From a checkpoint of a small text-conditioned image diffusion model.
Training: adamw at rate 0.0018, 9900 steps.
Data: trained on regions of photos with short descriptions (Visual Genome), 101725 training examples, 12.5 epochs.
Rows from block 6 of the denoiser, named by matrix and row number. Rows with one number belong to one channel. Each number is 200 + 40 x the weight over its row's rms, rounded and kept within 0 to 999. All counts start at 0. After the name is the row's rms in percent of the matrix's.
# convs0: first 3x3 conv (model.mid.2.convs.0.weight, 96x96x3x3), inputs 0-13, a 3x3 kernel for each
# convs1: second 3x3 conv (model.mid.2.convs.1.weight, 96x96x3x3, transposed), outputs 0-13, a 3x3 kernel for each
convs0.14,075,183,194,224,188,152,193,191,210,208,198,197,179,228,174,182,188,195,162,176,144,148,146,146,152,140,182,184,195,157,181,223,235,239,231,210,213,180,213,165,203,219,219,260,242,190,230,220,232,272,228,281,254,266,236,155,168,172,177,139,176,181,192,206,240,271,196,199,281,236,229,252,219,223,238,278,266,274,302,228,217,268,200,223,163,170,238,158,205,195,197,166,162,138,192,207,211,207,199,197,209,177,193,194,231,197,232,243,235,180,171,197,198,226,195,209,251,192,245,245,258,233,287,272,224,253,244
convs0.15,111,250,278,229,288,332,263,214,215,209,176,205,150,193,249,189,201,189,162,178,267,216,186,174,160,219,157,156,181,172,210,158,159,218,168,212,213,227,197,197,206,194,200,195,228,211,196,211,178,221,248,215,223,170,205,176,159,115,178,177,100,201,227,177,179,254,214,136,168,195,223,191,181,197,178,163,225,174,129,179,231,205,251,153,130,289,168,170,242,245,227,180,249,157,208,270,241,208,182,188,187,288,257,218,270,239,200,237,259,139,149,179,175,156,183,197,162,176,165,173,172,181,253,246,233,193,188
convs0.16,107,210,291,232,209,202,192,209,160,183,176,232,159,166,92,172,199,117,132,170,158,203,186,215,190,181,267,175,228,149,225,209,189,223,244,225,235,187,204,185,182,178,150,216,228,190,198,223,204,152,192,232,178,187,211,159,184,170,180,180,195,205,206,228,194,280,223,176,201,225,191,149,148,249,201,235,239,235,196,176,210,202,185,171,182,195,337,253,180,250,141,200,213,201,169,168,157,125,110,157,229,228,191,247,201,216,219,219,237,206,179,216,223,218,202,164,208,185,203,254,166,209,178,167,220,253,177
convs0.17,097,186,140,126,132,87,118,151,89,99,222,230,155,184,172,161,175,118,167,110,145,161,162,218,203,238,262,263,185,234,210,194,214,184,240,228,212,194,237,200,201,194,190,225,143,172,256,156,222,187,213,188,189,174,186,225,191,256,216,193,214,168,208,178,244,217,257,224,183,224,230,216,175,199,200,229,192,232,161,205,228,193,182,180,204,228,215,220,272,235,243,164,244,217,184,260,272,157,127,216,221,214,164,228,181,222,213,138,209,146,112,219,147,154,206,179,152,220,191,171,170,161,201,173,193,266,178
convs0.18,105,238,207,183,201,138,205,236,243,220,252,156,190,193,199,268,133,209,167,149,211,209,162,153,153,186,153,156,278,274,223,208,222,155,248,210,212,180,249,176,178,246,206,209,264,209,179,180,199,192,221,244,189,206,200,150,175,179,154,150,183,183,162,154,206,176,177,100,204,210,148,225,197,163,243,234,264,273,224,202,209,190,230,229,220,201,164,181,208,146,205,177,150,202,194,133,160,152,202,210,182,235,218,184,226,213,201,208,166,137,160,161,205,205,193,173,204,201,126,144,194,162,95,122,153,182,139
convs0.19,102,195,169,210,238,198,257,215,201,238,242,250,200,151,239,169,214,177,215,172,163,229,216,63,168,177,187,236,148,175,196,212,170,189,175,234,264,220,183,197,250,267,198,252,250,200,240,203,181,187,221,183,214,203,182,243,210,248,190,256,259,191,253,211,164,211,189,129,122,193,172,153,207,215,166,150,225,171,135,189,191,192,221,301,198,323,268,144,193,152,225,199,238,254,208,184,257,213,233,250,236,224,185,164,181,168,165,191,140,190,203,179,209,212,223,170,181,241,219,206,185,183,172,247,195,221,216
convs0.20,098,216,207,220,226,153,217,277,233,277,211,178,217,174,136,218,232,211,262,161,190,176,173,217,169,120,178,156,187,211,174,222,267,227,221,228,182,214,222,193,218,164,126,182,191,178,250,245,250,237,230,255,218,221,244,187,213,210,163,191,177,155,144,156,234,174,238,156,148,176,144,129,124,191,179,189,209,222,202,232,236,241,208,243,197,238,299,236,222,257,161,183,173,147,193,171,178,236,208,203,167,166,191,140,134,109,153,162,113,215,196,208,207,201,149,225,229,203,208,195,236,143,133,164,167,168,191
convs0.21,095,195,179,192,182,105,129,148,158,138,183,198,160,225,179,144,207,184,188,228,228,240,244,213,202,227,248,231,182,203,195,186,186,179,191,205,181,154,153,198,131,172,229,154,189,188,229,193,213,191,163,192,221,187,225,221,234,185,171,208,216,169,222,197,120,168,126,158,168,193,156,199,187,209,190,168,220,245,198,235,248,228,195,201,155,176,237,178,168,165,147,213,203,209,199,161,155,211,154,190,136,175,140,183,163,168,125,131,151,224,238,218,248,221,239,248,211,243,229,224,230,226,224,204,220,235,197
convs0.22,088,233,202,224,197,175,171,244,259,197,210,215,194,224,222,203,212,215,250,252,229,220,251,164,103,213,141,140,163,147,204,186,166,168,176,193,185,227,203,198,190,178,176,142,151,215,193,188,224,187,159,162,189,191,165,252,229,224,248,194,207,240,219,248,155,231,216,193,132,170,172,187,284,117,170,167,183,224,189,231,263,230,251,240,252,214,202,249,129,165,236,161,221,220,245,228,194,251,266,205,160,210,211,153,227,212,188,257,253,292,231,162,296,220,205,200,152,185,224,255,225,233,251,201,224,227,195
convs0.23,087,215,147,161,150,125,110,236,185,131,305,161,161,288,194,183,250,217,206,164,153,160,290,179,166,220,208,196,213,265,178,205,224,195,222,251,142,219,180,140,190,182,231,265,226,234,265,235,173,187,228,202,235,210,173,211,247,297,171,208,264,200,159,201,231,146,147,159,154,168,134,192,282,201,218,165,189,213,200,124,183,248,210,246,168,144,188,224,173,197,244,144,215,261,242,195,155,265,183,191,211,205,195,199,204,175,223,234,271,210,194,143,209,260,170,139,253,160,211,240,209,212,233,187,182,225,214
convs0.24,109,88,77,137,89,128,133,126,104,156,166,201,184,213,252,193,215,176,182,208,230,225,198,181,207,170,249,264,140,184,107,111,131,134,137,177,151,198,200,167,152,159,161,178,135,183,160,174,230,198,205,180,221,198,192,249,265,281,263,247,241,244,261,232,109,112,171,93,82,164,162,157,147,218,245,236,216,239,249,181,188,167,135,77,176,166,123,200,183,178,182,244,199,187,225,215,137,182,215,185,218,177,195,163,188,175,177,157,185,142,209,147,171,202,147,155,233,181,195,186,180,197,228,183,226,240,206
convs0.25,098,142,119,169,148,105,118,107,70,125,174,190,222,157,239,225,176,182,152,210,249,185,187,139,145,156,152,206,247,227,179,239,145,181,204,186,256,227,181,173,160,178,236,204,150,161,190,172,167,160,224,196,228,209,200,190,241,221,197,238,214,234,233,221,200,159,94,145,199,132,159,193,153,184,193,234,227,191,243,243,151,224,170,99,196,201,174,188,213,193,244,262,133,167,252,265,189,221,244,248,182,155,177,226,216,189,236,165,150,152,191,210,185,159,169,238,75,142,196,132,230,167,135,206,190,143,224
convs0.26,112,162,174,167,193,161,219,162,157,159,171,165,233,149,73,228,249,133,128,237,186,164,221,217,146,171,173,222,185,215,175,254,255,176,194,226,225,191,166,182,216,197,173,216,226,270,204,148,183,163,172,205,218,164,176,235,235,206,269,252,214,274,239,242,186,148,194,191,117,219,170,178,261,175,219,119,151,197,115,92,147,154,159,215,142,132,198,193,110,155,203,116,202,250,150,172,199,204,166,125,172,172,200,205,158,198,268,185,230,214,226,202,198,220,189,168,193,159,185,210,182,227,196,163,235,208,121
convs0.27,117,184,175,211,64,71,136,155,120,192,182,156,190,188,161,184,253,189,156,201,176,182,158,117,198,152,116,198,198,215,197,200,195,187,231,223,189,195,189,180,144,152,160,189,185,200,167,156,225,210,161,212,234,196,251,254,229,218,270,270,238,232,226,269,141,108,143,169,162,129,215,196,163,158,164,151,178,118,133,217,166,177,214,192,185,234,234,176,209,241,229,177,256,236,153,201,258,171,174,222,171,200,193,200,131,208,232,180,177,151,206,173,177,180,185,213,168,234,97,140,196,123,116,124,172,168,201
convs0.28,109,100,89,135,81,91,89,105,76,106,236,225,212,229,244,200,221,207,219,160,195,187,141,169,222,171,208,213,113,149,125,116,147,139,120,128,98,205,225,142,199,208,142,217,206,179,171,215,194,170,142,155,146,155,149,266,243,287,244,232,274,265,249,262,162,148,184,162,124,148,195,160,150,228,190,212,214,225,243,193,211,199,167,188,199,225,186,196,242,231,224,252,249,211,269,242,275,265,229,240,284,244,239,243,252,290,256,254,252,223,250,244,230,236,230,205,199,207,173,183,194,158,146,163,207,195,207
convs0.29,119,232,234,241,258,290,286,223,243,257,198,171,222,140,262,227,184,174,212,225,192,204,198,161,145,144,158,227,182,227,244,192,165,180,143,194,201,182,186,143,236,181,162,209,161,175,218,202,171,215,218,143,173,199,240,213,225,239,147,159,197,208,143,171,187,211,204,154,177,201,172,137,175,218,154,238,166,154,151,238,177,170,199,234,272,140,183,247,217,229,179,204,206,184,305,265,174,228,256,199,213,247,186,190,234,241,263,243,279,189,211,211,213,139,128,217,198,192,194,158,202,206,218,242,185,206,220
convs0.30,111,199,231,249,159,90,183,203,180,212,224,221,150,220,134,176,248,185,223,182,114,243,207,196,232,211,225,222,214,190,173,162,209,172,235,264,229,184,203,210,192,186,162,215,231,206,265,271,224,219,191,197,277,199,216,217,205,216,174,196,189,187,203,243,165,170,199,136,165,206,128,170,211,195,113,172,164,180,175,188,162,193,218,225,177,213,293,192,198,183,137,190,217,193,181,151,164,234,222,237,209,234,201,212,152,196,240,205,234,166,156,164,200,217,214,191,201,184,197,206,164,204,199,170,216,205,208
convs0.31,108,236,209,223,229,181,211,230,212,218,260,202,257,253,151,195,250,232,236,167,185,171,218,219,219,196,226,209,252,204,167,180,203,160,198,171,165,212,179,152,185,115,158,163,166,156,204,152,164,209,166,108,174,146,129,158,177,182,150,146,167,152,178,164,189,163,206,180,147,184,241,227,232,236,176,157,204,133,127,244,166,187,178,198,204,230,229,212,270,203,154,140,106,152,172,224,225,197,249,197,211,162,161,198,121,136,210,208,209,147,162,180,173,149,133,125,157,178,142,152,187,121,129,188,141,157,170
convs0.32,103,283,293,285,291,272,306,257,275,274,232,232,206,231,230,242,193,192,195,139,173,137,131,156,147,125,183,169,214,192,163,225,200,178,248,215,209,191,167,197,173,176,160,185,173,171,230,280,239,228,246,259,220,230,256,112,117,106,115,138,100,134,138,128,273,247,254,270,281,287,260,287,261,258,228,212,258,215,226,226,220,188,172,174,149,222,234,208,216,200,188,171,154,147,176,158,162,159,148,137,211,209,205,203,177,209,206,200,177,191,228,221,177,192,170,186,207,220,284,278,286,309,317,287,242,288,262
convs0.33,094,199,218,215,228,214,220,257,213,224,233,200,224,273,201,208,222,210,174,186,202,212,198,161,220,199,185,181,246,255,222,240,278,270,249,241,236,217,246,208,193,254,231,196,234,234,283,233,231,277,271,227,197,212,159,188,204,229,167,181,176,215,183,193,236,221,239,218,207,256,154,205,248,251,273,219,223,213,233,171,231,210,226,142,236,202,102,201,225,177,195,210,179,157,182,161,194,150,167,151,169,200,216,165,212,190,214,206,198,199,279,254,237,311,306,210,263,209,223,253,203,181,184,204,198,229,195
convs0.34,115,196,168,206,219,182,257,236,258,262,187,200,230,126,183,211,236,223,263,142,84,144,141,31,93,203,186,153,169,168,160,209,217,196,207,212,164,204,190,264,166,154,143,219,235,195,150,213,273,211,193,231,193,155,153,183,181,144,219,187,141,209,184,166,204,191,150,147,171,174,155,198,170,232,197,225,154,136,176,197,205,221,201,213,251,248,287,216,235,214,184,211,204,193,142,108,188,164,183,173,145,181,254,156,141,242,214,224,197,176,173,141,224,127,213,202,195,215,199,178,135,162,140,147,133,168,210
convs0.35,116,226,235,194,228,245,121,246,208,178,202,209,205,290,245,155,184,155,220,164,118,194,146,122,223,163,221,243,181,177,231,97,152,197,175,198,208,158,135,143,204,173,174,166,169,149,185,244,208,243,206,153,252,252,191,190,222,224,218,192,289,194,184,223,178,141,186,210,176,171,140,116,179,244,201,200,175,210,178,224,171,201,180,216,204,136,220,291,155,220,207,200,176,172,238,179,100,240,218,216,238,274,203,192,199,214,111,165,214,206,128,185,205,162,173,221,233,187,195,200,191,272,232,124,238,237,171
convs0.36,083,252,257,274,274,301,322,248,266,315,194,166,202,170,120,176,152,160,227,111,125,107,110,123,137,200,203,204,261,260,201,263,200,181,296,277,194,153,187,122,244,194,178,203,234,120,236,230,227,199,231,243,188,207,228,159,131,99,178,175,146,154,148,144,237,231,219,179,249,195,231,266,244,226,182,195,188,210,261,197,197,243,233,276,201,237,265,164,278,216,165,196,253,203,220,239,184,188,130,174,237,224,195,191,220,186,172,206,174,225,193,261,213,193,208,218,244,271,248,263,240,233,246,241,163,203,236
convs0.37,082,168,161,90,183,159,188,132,209,228,210,192,197,176,171,238,160,187,200,294,258,291,152,264,287,160,192,251,169,248,213,211,270,198,189,194,193,196,249,151,236,233,90,220,182,106,182,202,212,174,160,165,214,155,191,239,202,124,256,171,126,261,178,193,222,190,198,165,153,173,194,187,141,166,183,150,182,166,174,181,168,186,174,171,159,193,146,131,202,135,159,189,125,130,204,178,217,183,227,215,211,198,211,137,193,256,211,238,284,231,216,180,146,180,249,142,122,103,208,212,207,169,214,211,211,220,245
convs0.38,091,267,221,235,228,199,217,187,139,134,200,198,197,204,228,180,154,120,172,226,222,210,226,162,164,182,215,181,157,184,165,153,170,188,202,263,277,202,225,214,232,239,232,224,255,230,238,189,183,221,264,209,225,216,242,196,227,177,142,168,170,164,134,148,174,175,192,149,230,214,165,231,180,178,263,204,239,205,173,130,137,185,181,150,168,230,191,210,197,181,180,190,238,225,236,188,186,173,124,130,240,259,193,142,176,192,184,160,148,216,262,219,237,175,124,231,259,210,182,192,186,175,141,155,193,194,157
convs0.39,072,132,133,117,148,137,138,125,88,106,222,200,236,157,212,223,174,217,224,221,234,295,200,257,270,252,271,266,171,136,144,166,205,182,171,170,183,177,203,162,242,207,231,205,193,198,138,127,142,109,109,111,114,112,141,197,201,219,271,272,230,282,279,251,135,206,187,157,162,195,176,161,163,128,136,196,113,145,123,151,122,115,181,181,198,194,164,214,202,198,165,241,236,168,164,212,159,179,176,200,161,168,187,173,148,159,168,156,202,185,156,189,121,159,175,162,155,158,136,105,140,143,118,156,177,170,183
convs0.40,079,242,194,220,205,152,227,215,193,249,208,184,200,169,149,220,192,131,227,201,230,216,161,212,218,108,204,206,178,148,149,267,227,238,208,217,206,156,112,210,162,150,140,167,181,157,189,173,238,172,148,254,226,176,217,126,138,171,144,154,156,171,145,144,225,261,218,180,210,195,168,156,195,214,130,162,223,177,233,232,182,248,230,304,221,245,336,206,183,245,204,180,210,168,192,216,214,141,194,166,232,240,215,163,198,180,201,172,184,178,116,131,126,121,148,207,246,198,214,223,227,207,218,207,150,218,230
convs1.14,074,190,213,186,193,214,174,167,196,186,152,183,232,197,161,218,230,218,204,195,216,175,244,190,205,172,191,153,215,196,181,219,220,201,200,185,229,153,161,224,163,114,183,193,152,170,172,174,134,201,172,191,196,188,163,195,179,234,153,198,190,178,232,170,129,201,176,132,179,135,181,164,213,159,196,195,206,183,211,193,243,239,200,245,206,223,254,184,234,260,199,236,230,204,191,216,168,156,195,133,280,289,286,270,271,276,307,241,303,229,286,215,301,244,297,225,210,197,143,125,129,120,120,130,157,178,179
convs1.15,122,177,138,210,232,284,173,195,229,135,178,229,199,203,279,138,179,235,154,213,143,236,196,222,193,217,246,180,153,233,215,134,130,211,214,200,239,161,153,212,214,240,172,249,291,146,179,195,199,188,195,108,221,164,139,237,241,167,218,145,194,187,132,215,195,241,190,264,263,210,198,162,203,202,211,194,183,196,175,191,187,200,225,282,190,154,56,196,168,61,212,167,185,219,216,203,141,182,170,177,216,197,155,180,206,204,137,211,197,159,152,221,174,210,143,239,249,154,186,181,214,261,208,191,191,199,225
convs1.16,108,237,173,232,258,204,235,236,275,223,196,72,194,237,138,221,233,313,200,174,224,161,168,175,121,176,173,215,176,272,185,187,301,236,212,147,259,200,174,221,212,194,174,226,230,165,266,200,241,235,292,284,178,198,201,191,148,194,192,153,202,211,170,202,226,95,186,263,212,154,241,284,217,228,183,221,214,174,202,185,214,191,159,259,161,113,296,246,164,104,224,223,201,173,182,219,191,190,232,225,199,175,176,219,163,215,196,221,172,182,284,212,199,251,205,195,126,202,205,170,212,200,84,186,265,272,245
convs1.17,097,226,170,148,202,184,178,210,222,258,224,133,117,226,231,220,232,231,206,190,231,199,196,215,187,147,217,140,271,307,270,224,278,224,183,172,195,206,243,230,187,259,241,215,287,243,273,271,273,251,262,258,247,269,193,155,172,201,166,158,179,199,163,180,193,104,169,182,176,207,209,205,224,218,209,166,186,222,215,206,200,235,148,175,241,190,126,201,199,132,133,198,203,178,223,267,190,179,222,147,164,174,147,217,211,189,225,174,164,269,262,211,214,226,229,161,181,203,155,149,163,172,158,166,167,158,214
convs1.18,116,227,207,175,177,185,186,160,202,211,197,225,239,209,176,236,181,170,224,251,251,235,300,296,254,239,261,222,233,206,225,228,205,225,262,185,170,246,188,229,298,244,246,191,226,283,213,198,170,219,226,229,175,192,203,240,233,223,279,184,211,199,188,160,202,169,212,168,199,157,142,188,234,212,196,178,140,165,187,193,165,207,181,204,193,198,241,192,113,219,160,233,284,259,189,258,276,288,231,258,166,189,227,197,183,178,215,186,153,254,218,276,158,206,166,242,232,200,211,245,211,215,191,214,251,204,218
convs1.19,115,199,199,171,173,245,202,146,180,180,177,158,192,234,229,96,215,208,221,236,244,200,186,98,269,228,179,208,207,213,187,196,168,264,206,203,182,198,165,171,166,215,235,206,156,170,191,128,211,141,291,172,227,200,175,185,213,217,189,197,134,172,168,157,192,126,173,229,172,164,165,175,158,188,158,187,229,288,142,208,219,217,196,174,189,98,279,227,196,242,167,231,223,201,219,177,180,209,168,178,181,215,185,259,177,114,207,193,229,195,206,169,194,155,278,167,211,203,227,213,227,290,73,164,220,145,189
convs1.20,103,239,245,225,227,237,225,213,224,192,223,170,216,205,200,227,146,157,205,201,206,201,180,220,197,170,223,177,225,181,208,156,133,156,207,163,173,188,168,216,203,177,251,222,185,252,177,152,126,190,74,145,168,128,186,204,195,208,187,201,227,186,208,205,220,266,208,223,228,214,167,181,217,165,164,164,144,148,206,167,167,194,220,227,221,220,145,186,226,191,203,272,278,225,236,239,191,175,245,170,233,214,225,214,292,269,191,236,252,221,196,249,219,181,248,209,190,236,136,194,183,212,233,219,190,194,175
convs1.21,062,247,227,210,184,253,214,158,173,166,203,180,248,237,209,259,208,160,169,184,142,169,179,165,148,242,214,219,140,187,179,163,250,183,163,209,138,205,178,188,178,233,160,167,219,232,173,165,105,164,244,178,251,169,119,252,256,192,251,157,209,261,215,262,227,146,215,239,177,156,177,189,137,175,160,174,243,164,247,178,186,198,240,202,157,324,250,207,268,231,186,295,228,199,180,226,263,247,217,173,164,170,160,161,218,244,272,224,228,115,159,116,235,275,179,196,153,148,211,208,186,247,101,192,158,160,177
convs1.22,089,211,174,210,158,212,236,152,211,194,227,213,160,137,183,145,222,193,103,147,151,185,214,197,220,235,214,175,167,181,210,188,238,231,255,238,170,231,164,194,200,154,158,200,165,137,290,219,214,274,196,156,278,223,162,254,214,198,221,198,120,173,159,213,255,165,163,175,137,218,177,168,188,257,244,173,177,229,209,186,241,206,252,262,176,269,192,146,210,220,264,192,241,238,171,269,201,263,153,93,121,210,152,180,210,213,207,222,203,181,182,172,151,220,203,184,180,122,207,175,260,146,227,287,122,152,191
convs1.23,088,231,228,197,177,204,259,183,194,195,148,123,300,180,168,189,271,127,182,232,164,172,176,224,201,206,295,212,171,180,192,129,203,182,185,191,166,174,164,157,85,170,227,189,230,178,230,149,194,174,210,224,249,210,165,171,240,228,184,202,122,144,173,169,146,183,232,194,160,212,190,197,222,177,190,236,187,152,186,230,197,240,223,249,140,324,202,87,183,222,203,262,171,135,221,229,170,188,164,128,158,113,254,253,192,242,271,102,157,242,228,177,134,191,247,178,203,219,192,235,207,225,164,163,198,173,208
convs1.24,101,210,139,179,179,175,121,216,204,198,206,211,211,153,220,141,172,163,188,193,203,168,172,162,204,172,202,169,180,263,175,206,205,235,244,217,283,180,197,174,191,219,182,132,225,182,220,274,266,198,267,242,160,234,252,160,198,190,219,296,221,189,206,189,194,209,233,184,246,193,158,226,207,205,203,176,220,241,155,168,168,189,195,240,228,236,180,206,187,166,217,181,216,236,139,120,185,185,178,265,183,148,223,190,140,188,176,202,192,192,184,141,150,138,172,221,225,207,146,204,220,185,198,202,192,253,160
convs1.25,100,201,191,205,191,201,172,189,112,186,170,267,199,236,256,147,171,143,125,193,155,123,183,158,222,178,218,181,179,135,205,184,119,206,193,205,199,216,301,193,225,265,216,244,217,174,157,224,263,182,215,206,150,200,173,146,180,218,249,229,231,244,217,203,188,221,198,169,217,168,184,135,166,192,159,256,202,227,173,175,194,198,175,156,198,150,121,149,170,171,173,110,211,186,87,183,185,128,190,232,262,241,197,209,224,211,176,185,193,160,121,180,180,145,180,226,181,199,190,156,158,209,245,215,225,204,171
convs1.26,127,218,192,197,232,146,167,194,218,225,157,159,226,235,102,149,196,169,213,180,173,178,120,176,188,154,143,158,219,201,163,183,245,186,191,213,175,197,163,207,241,182,188,203,183,172,252,248,264,294,208,205,226,239,223,218,224,211,264,235,192,245,175,178,194,182,231,297,207,227,260,259,286,164,176,156,162,145,129,148,162,181,223,214,171,221,247,212,185,231,238,304,287,328,313,265,254,257,268,224,222,204,234,249,179,190,235,209,211,227,194,157,124,209,180,153,158,191,198,177,169,157,191,208,191,191,226
convs1.27,109,190,161,229,172,113,151,206,159,183,219,201,228,200,246,212,220,214,229,205,181,222,214,164,158,226,198,207,200,176,143,251,202,176,238,245,209,155,191,205,140,205,173,169,182,164,142,165,201,167,217,220,180,216,197,143,216,144,164,242,207,124,146,177,195,190,188,186,224,237,231,234,207,292,301,265,228,333,298,259,268,249,206,238,159,194,216,236,163,166,174,151,153,209,150,113,125,158,147,152,171,150,160,208,176,155,228,232,189,216,165,210,195,146,166,190,206,167,261,209,232,256,261,249,202,227,238
convs1.28,094,249,216,189,165,132,162,213,193,188,161,203,250,208,193,227,152,185,241,188,220,253,208,205,205,189,224,193,189,197,209,191,198,207,225,272,249,172,224,197,160,160,218,198,198,150,185,217,235,174,214,256,195,241,214,113,138,148,207,166,166,171,123,140,182,218,168,177,202,180,161,194,161,187,216,222,214,226,218,205,201,222,182,171,183,192,190,249,207,202,231,140,104,171,131,138,123,115,156,216,152,173,161,170,216,106,172,150,221,238,173,238,105,96,140,227,182,151,231,214,187,255,230,227,211,167,230
convs1.29,122,228,171,147,195,186,175,117,160,198,243,177,141,181,221,215,180,161,204,230,172,219,201,197,265,190,163,200,190,212,228,119,113,278,217,210,171,217,218,193,231,236,185,167,174,169,169,161,219,168,178,198,239,206,216,134,242,210,179,207,150,217,158,150,224,210,165,198,276,184,138,151,155,217,229,184,186,256,218,220,200,244,111,195,251,115,120,220,247,212,163,176,175,167,45,113,198,196,204,196,252,166,202,187,177,133,149,200,221,231,166,215,163,164,195,169,172,203,178,174,178,218,239,202,154,205,208
convs1.30,118,216,162,178,197,154,154,194,203,200,187,172,187,201,183,225,162,254,241,209,190,179,182,143,157,239,172,209,190,206,189,182,240,215,225,176,206,226,200,177,155,170,164,159,205,168,214,183,198,230,245,225,251,228,183,151,173,145,166,180,182,157,234,169,235,210,276,232,243,227,203,317,296,184,208,205,213,259,207,160,193,166,144,184,161,210,258,230,174,188,160,221,190,227,250,205,235,285,260,268,188,184,204,222,132,208,259,218,203,162,170,159,204,210,155,209,140,170,226,226,221,221,191,227,212,192,244
convs1.31,107,207,229,213,164,141,152,155,155,188,201,201,224,117,94,146,154,149,126,224,248,229,209,234,212,191,213,197,212,179,220,215,257,229,254,252,235,270,260,259,223,193,265,186,189,257,176,168,210,127,160,226,166,178,203,172,168,181,209,238,191,239,248,246,151,143,167,198,134,161,194,178,176,207,191,203,223,185,194,221,240,220,215,190,193,234,280,195,244,268,267,278,253,293,257,288,311,264,285,272,194,216,223,166,174,216,217,209,206,219,233,271,235,290,276,215,241,260,160,154,173,174,207,179,195,171,193
convs1.32,073,159,156,195,175,175,198,206,177,183,210,197,225,134,171,171,238,218,251,207,205,206,164,155,161,152,151,163,176,162,167,204,201,255,184,191,184,182,131,195,170,157,150,193,177,198,120,191,192,157,182,187,154,162,174,199,228,203,204,196,224,176,228,200,204,206,201,193,176,173,212,239,227,242,235,187,184,195,234,220,216,237,246,273,251,247,277,262,216,229,221,215,159,192,191,177,214,171,178,136,286,261,285,289,254,234,224,233,230,199,224,209,251,200,230,217,213,181,194,138,153,112,147,157,199,185,197
convs1.33,119,242,206,243,184,169,192,238,200,241,193,177,188,181,152,200,172,163,175,183,208,197,228,231,212,221,208,198,191,205,191,163,181,192,168,162,172,211,180,229,180,177,189,190,180,211,206,166,216,181,181,215,241,183,215,162,207,179,272,298,273,194,228,221,239,252,249,222,215,267,202,230,210,187,159,203,143,117,163,184,122,172,178,260,211,247,268,263,232,264,207,156,215,190,170,226,182,203,183,213,196,159,163,225,223,181,245,198,213,179,151,174,106,94,93,193,163,165,243,214,210,241,261,211,197,221,229
convs1.34,114,166,181,205,262,162,146,235,208,176,192,161,175,164,206,173,178,213,233,215,277,193,253,120,175,231,171,231,263,228,230,192,114,163,250,147,189,233,291,188,284,205,187,261,188,219,216,233,210,186,159,133,212,204,189,216,179,176,165,266,196,173,169,167,193,112,182,219,300,239,178,262,229,242,167,213,169,282,253,150,247,225,174,159,198,150,298,274,155,216,175,164,205,209,203,134,203,212,175,156,164,182,193,214,176,197,159,193,173,198,227,243,174,53,134,231,143,226,172,173,181,148,193,231,225,267,210
convs1.35,117,193,204,221,117,172,216,185,177,169,190,187,214,167,270,251,194,179,184,198,229,169,213,137,199,187,161,237,189,178,200,246,183,164,216,211,256,205,173,208,158,212,259,179,193,187,237,201,224,172,236,324,218,221,257,176,169,165,221,213,193,158,189,176,192,178,235,133,222,264,197,238,116,192,145,203,145,234,173,208,212,224,192,206,226,262,200,173,233,176,198,176,196,201,232,185,203,176,157,191,180,181,202,207,202,192,187,230,182,218,241,200,213,153,183,206,151,228,173,192,215,194,231,230,163,218,236
convs1.36,072,230,218,194,247,159,194,203,172,169,169,264,237,172,210,184,237,200,194,220,161,241,179,120,192,158,180,188,177,146,142,166,210,230,159,258,155,236,199,190,231,187,184,230,156,181,140,132,188,179,201,177,223,227,172,267,188,246,225,205,206,173,154,197,151,186,191,169,193,190,216,169,213,186,230,141,157,203,179,216,192,222,204,221,162,232,204,227,225,191,181,148,195,227,155,222,200,175,228,202,193,296,198,202,266,253,231,264,222,188,162,168,239,216,288,246,306,203,161,164,166,117,101,126,174,116,153
convs1.37,085,126,169,129,192,245,200,224,254,253,191,237,214,204,218,238,157,194,212,207,186,201,219,181,147,167,176,168,252,244,210,225,239,179,133,192,212,159,177,170,262,178,154,167,150,163,257,258,273,205,216,187,192,245,242,218,204,267,182,163,263,267,136,207,211,205,192,169,219,259,239,197,232,242,254,207,199,256,272,191,216,249,189,154,255,157,92,212,256,207,203,185,170,157,169,160,199,151,187,173,238,267,235,186,243,178,140,216,197,167,161,112,226,184,86,151,204,180,213,239,275,214,270,288,218,142,232
convs1.38,098,158,213,228,194,230,181,209,148,184,224,220,202,264,275,192,217,144,170,241,203,173,177,152,198,208,210,185,215,131,143,114,100,169,165,208,178,193,197,234,195,221,169,177,148,176,164,120,163,201,213,131,181,174,197,190,235,181,254,250,235,248,239,216,220,221,205,237,312,265,181,175,237,198,161,240,217,223,231,195,198,193,232,222,220,203,218,230,192,231,272,280,232,254,217,257,261,201,195,220,250,184,185,217,236,220,227,240,241,195,136,179,164,134,170,179,163,183,207,265,247,250,220,282,268,213,190
convs1.39,052,164,196,194,241,169,202,200,216,221,184,251,216,216,266,260,231,229,215,249,184,161,159,130,146,187,190,164,204,225,183,229,255,176,174,255,203,138,147,151,190,133,118,157,227,206,164,161,191,225,215,293,219,225,254,113,220,137,190,242,223,230,223,177,118,240,221,182,229,180,228,199,231,234,209,229,259,217,215,290,203,227,140,183,252,202,255,289,146,217,223,236,180,237,219,196,169,138,194,246,161,202,215,221,179,175,221,216,240,167,173,222,241,209,167,260,213,204,196,193,270,152,167,243,255,181,200
convs1.40,090,254,201,193,189,168,171,211,189,230,168,241,213,164,202,181,241,179,229,208,190,181,180,182,182,156,185,176,154,185,205,180,225,203,159,211,181,179,138,171,173,137,192,197,220,176,175,169,202,203,145,191,148,149,160,167,177,164,157,229,157,187,196,175,184,145,149,145,179,168,213,169,195,216,217,191,179,195,205,198,182,155,232,211,172,257,236,185,227,226,166,236,229,220,215,172,221,195,196,240,266,279,271,264,345,324,268,231,296,230,243,244,250,200,251,205,246,220,135,149,154,104,136,135,155,171,155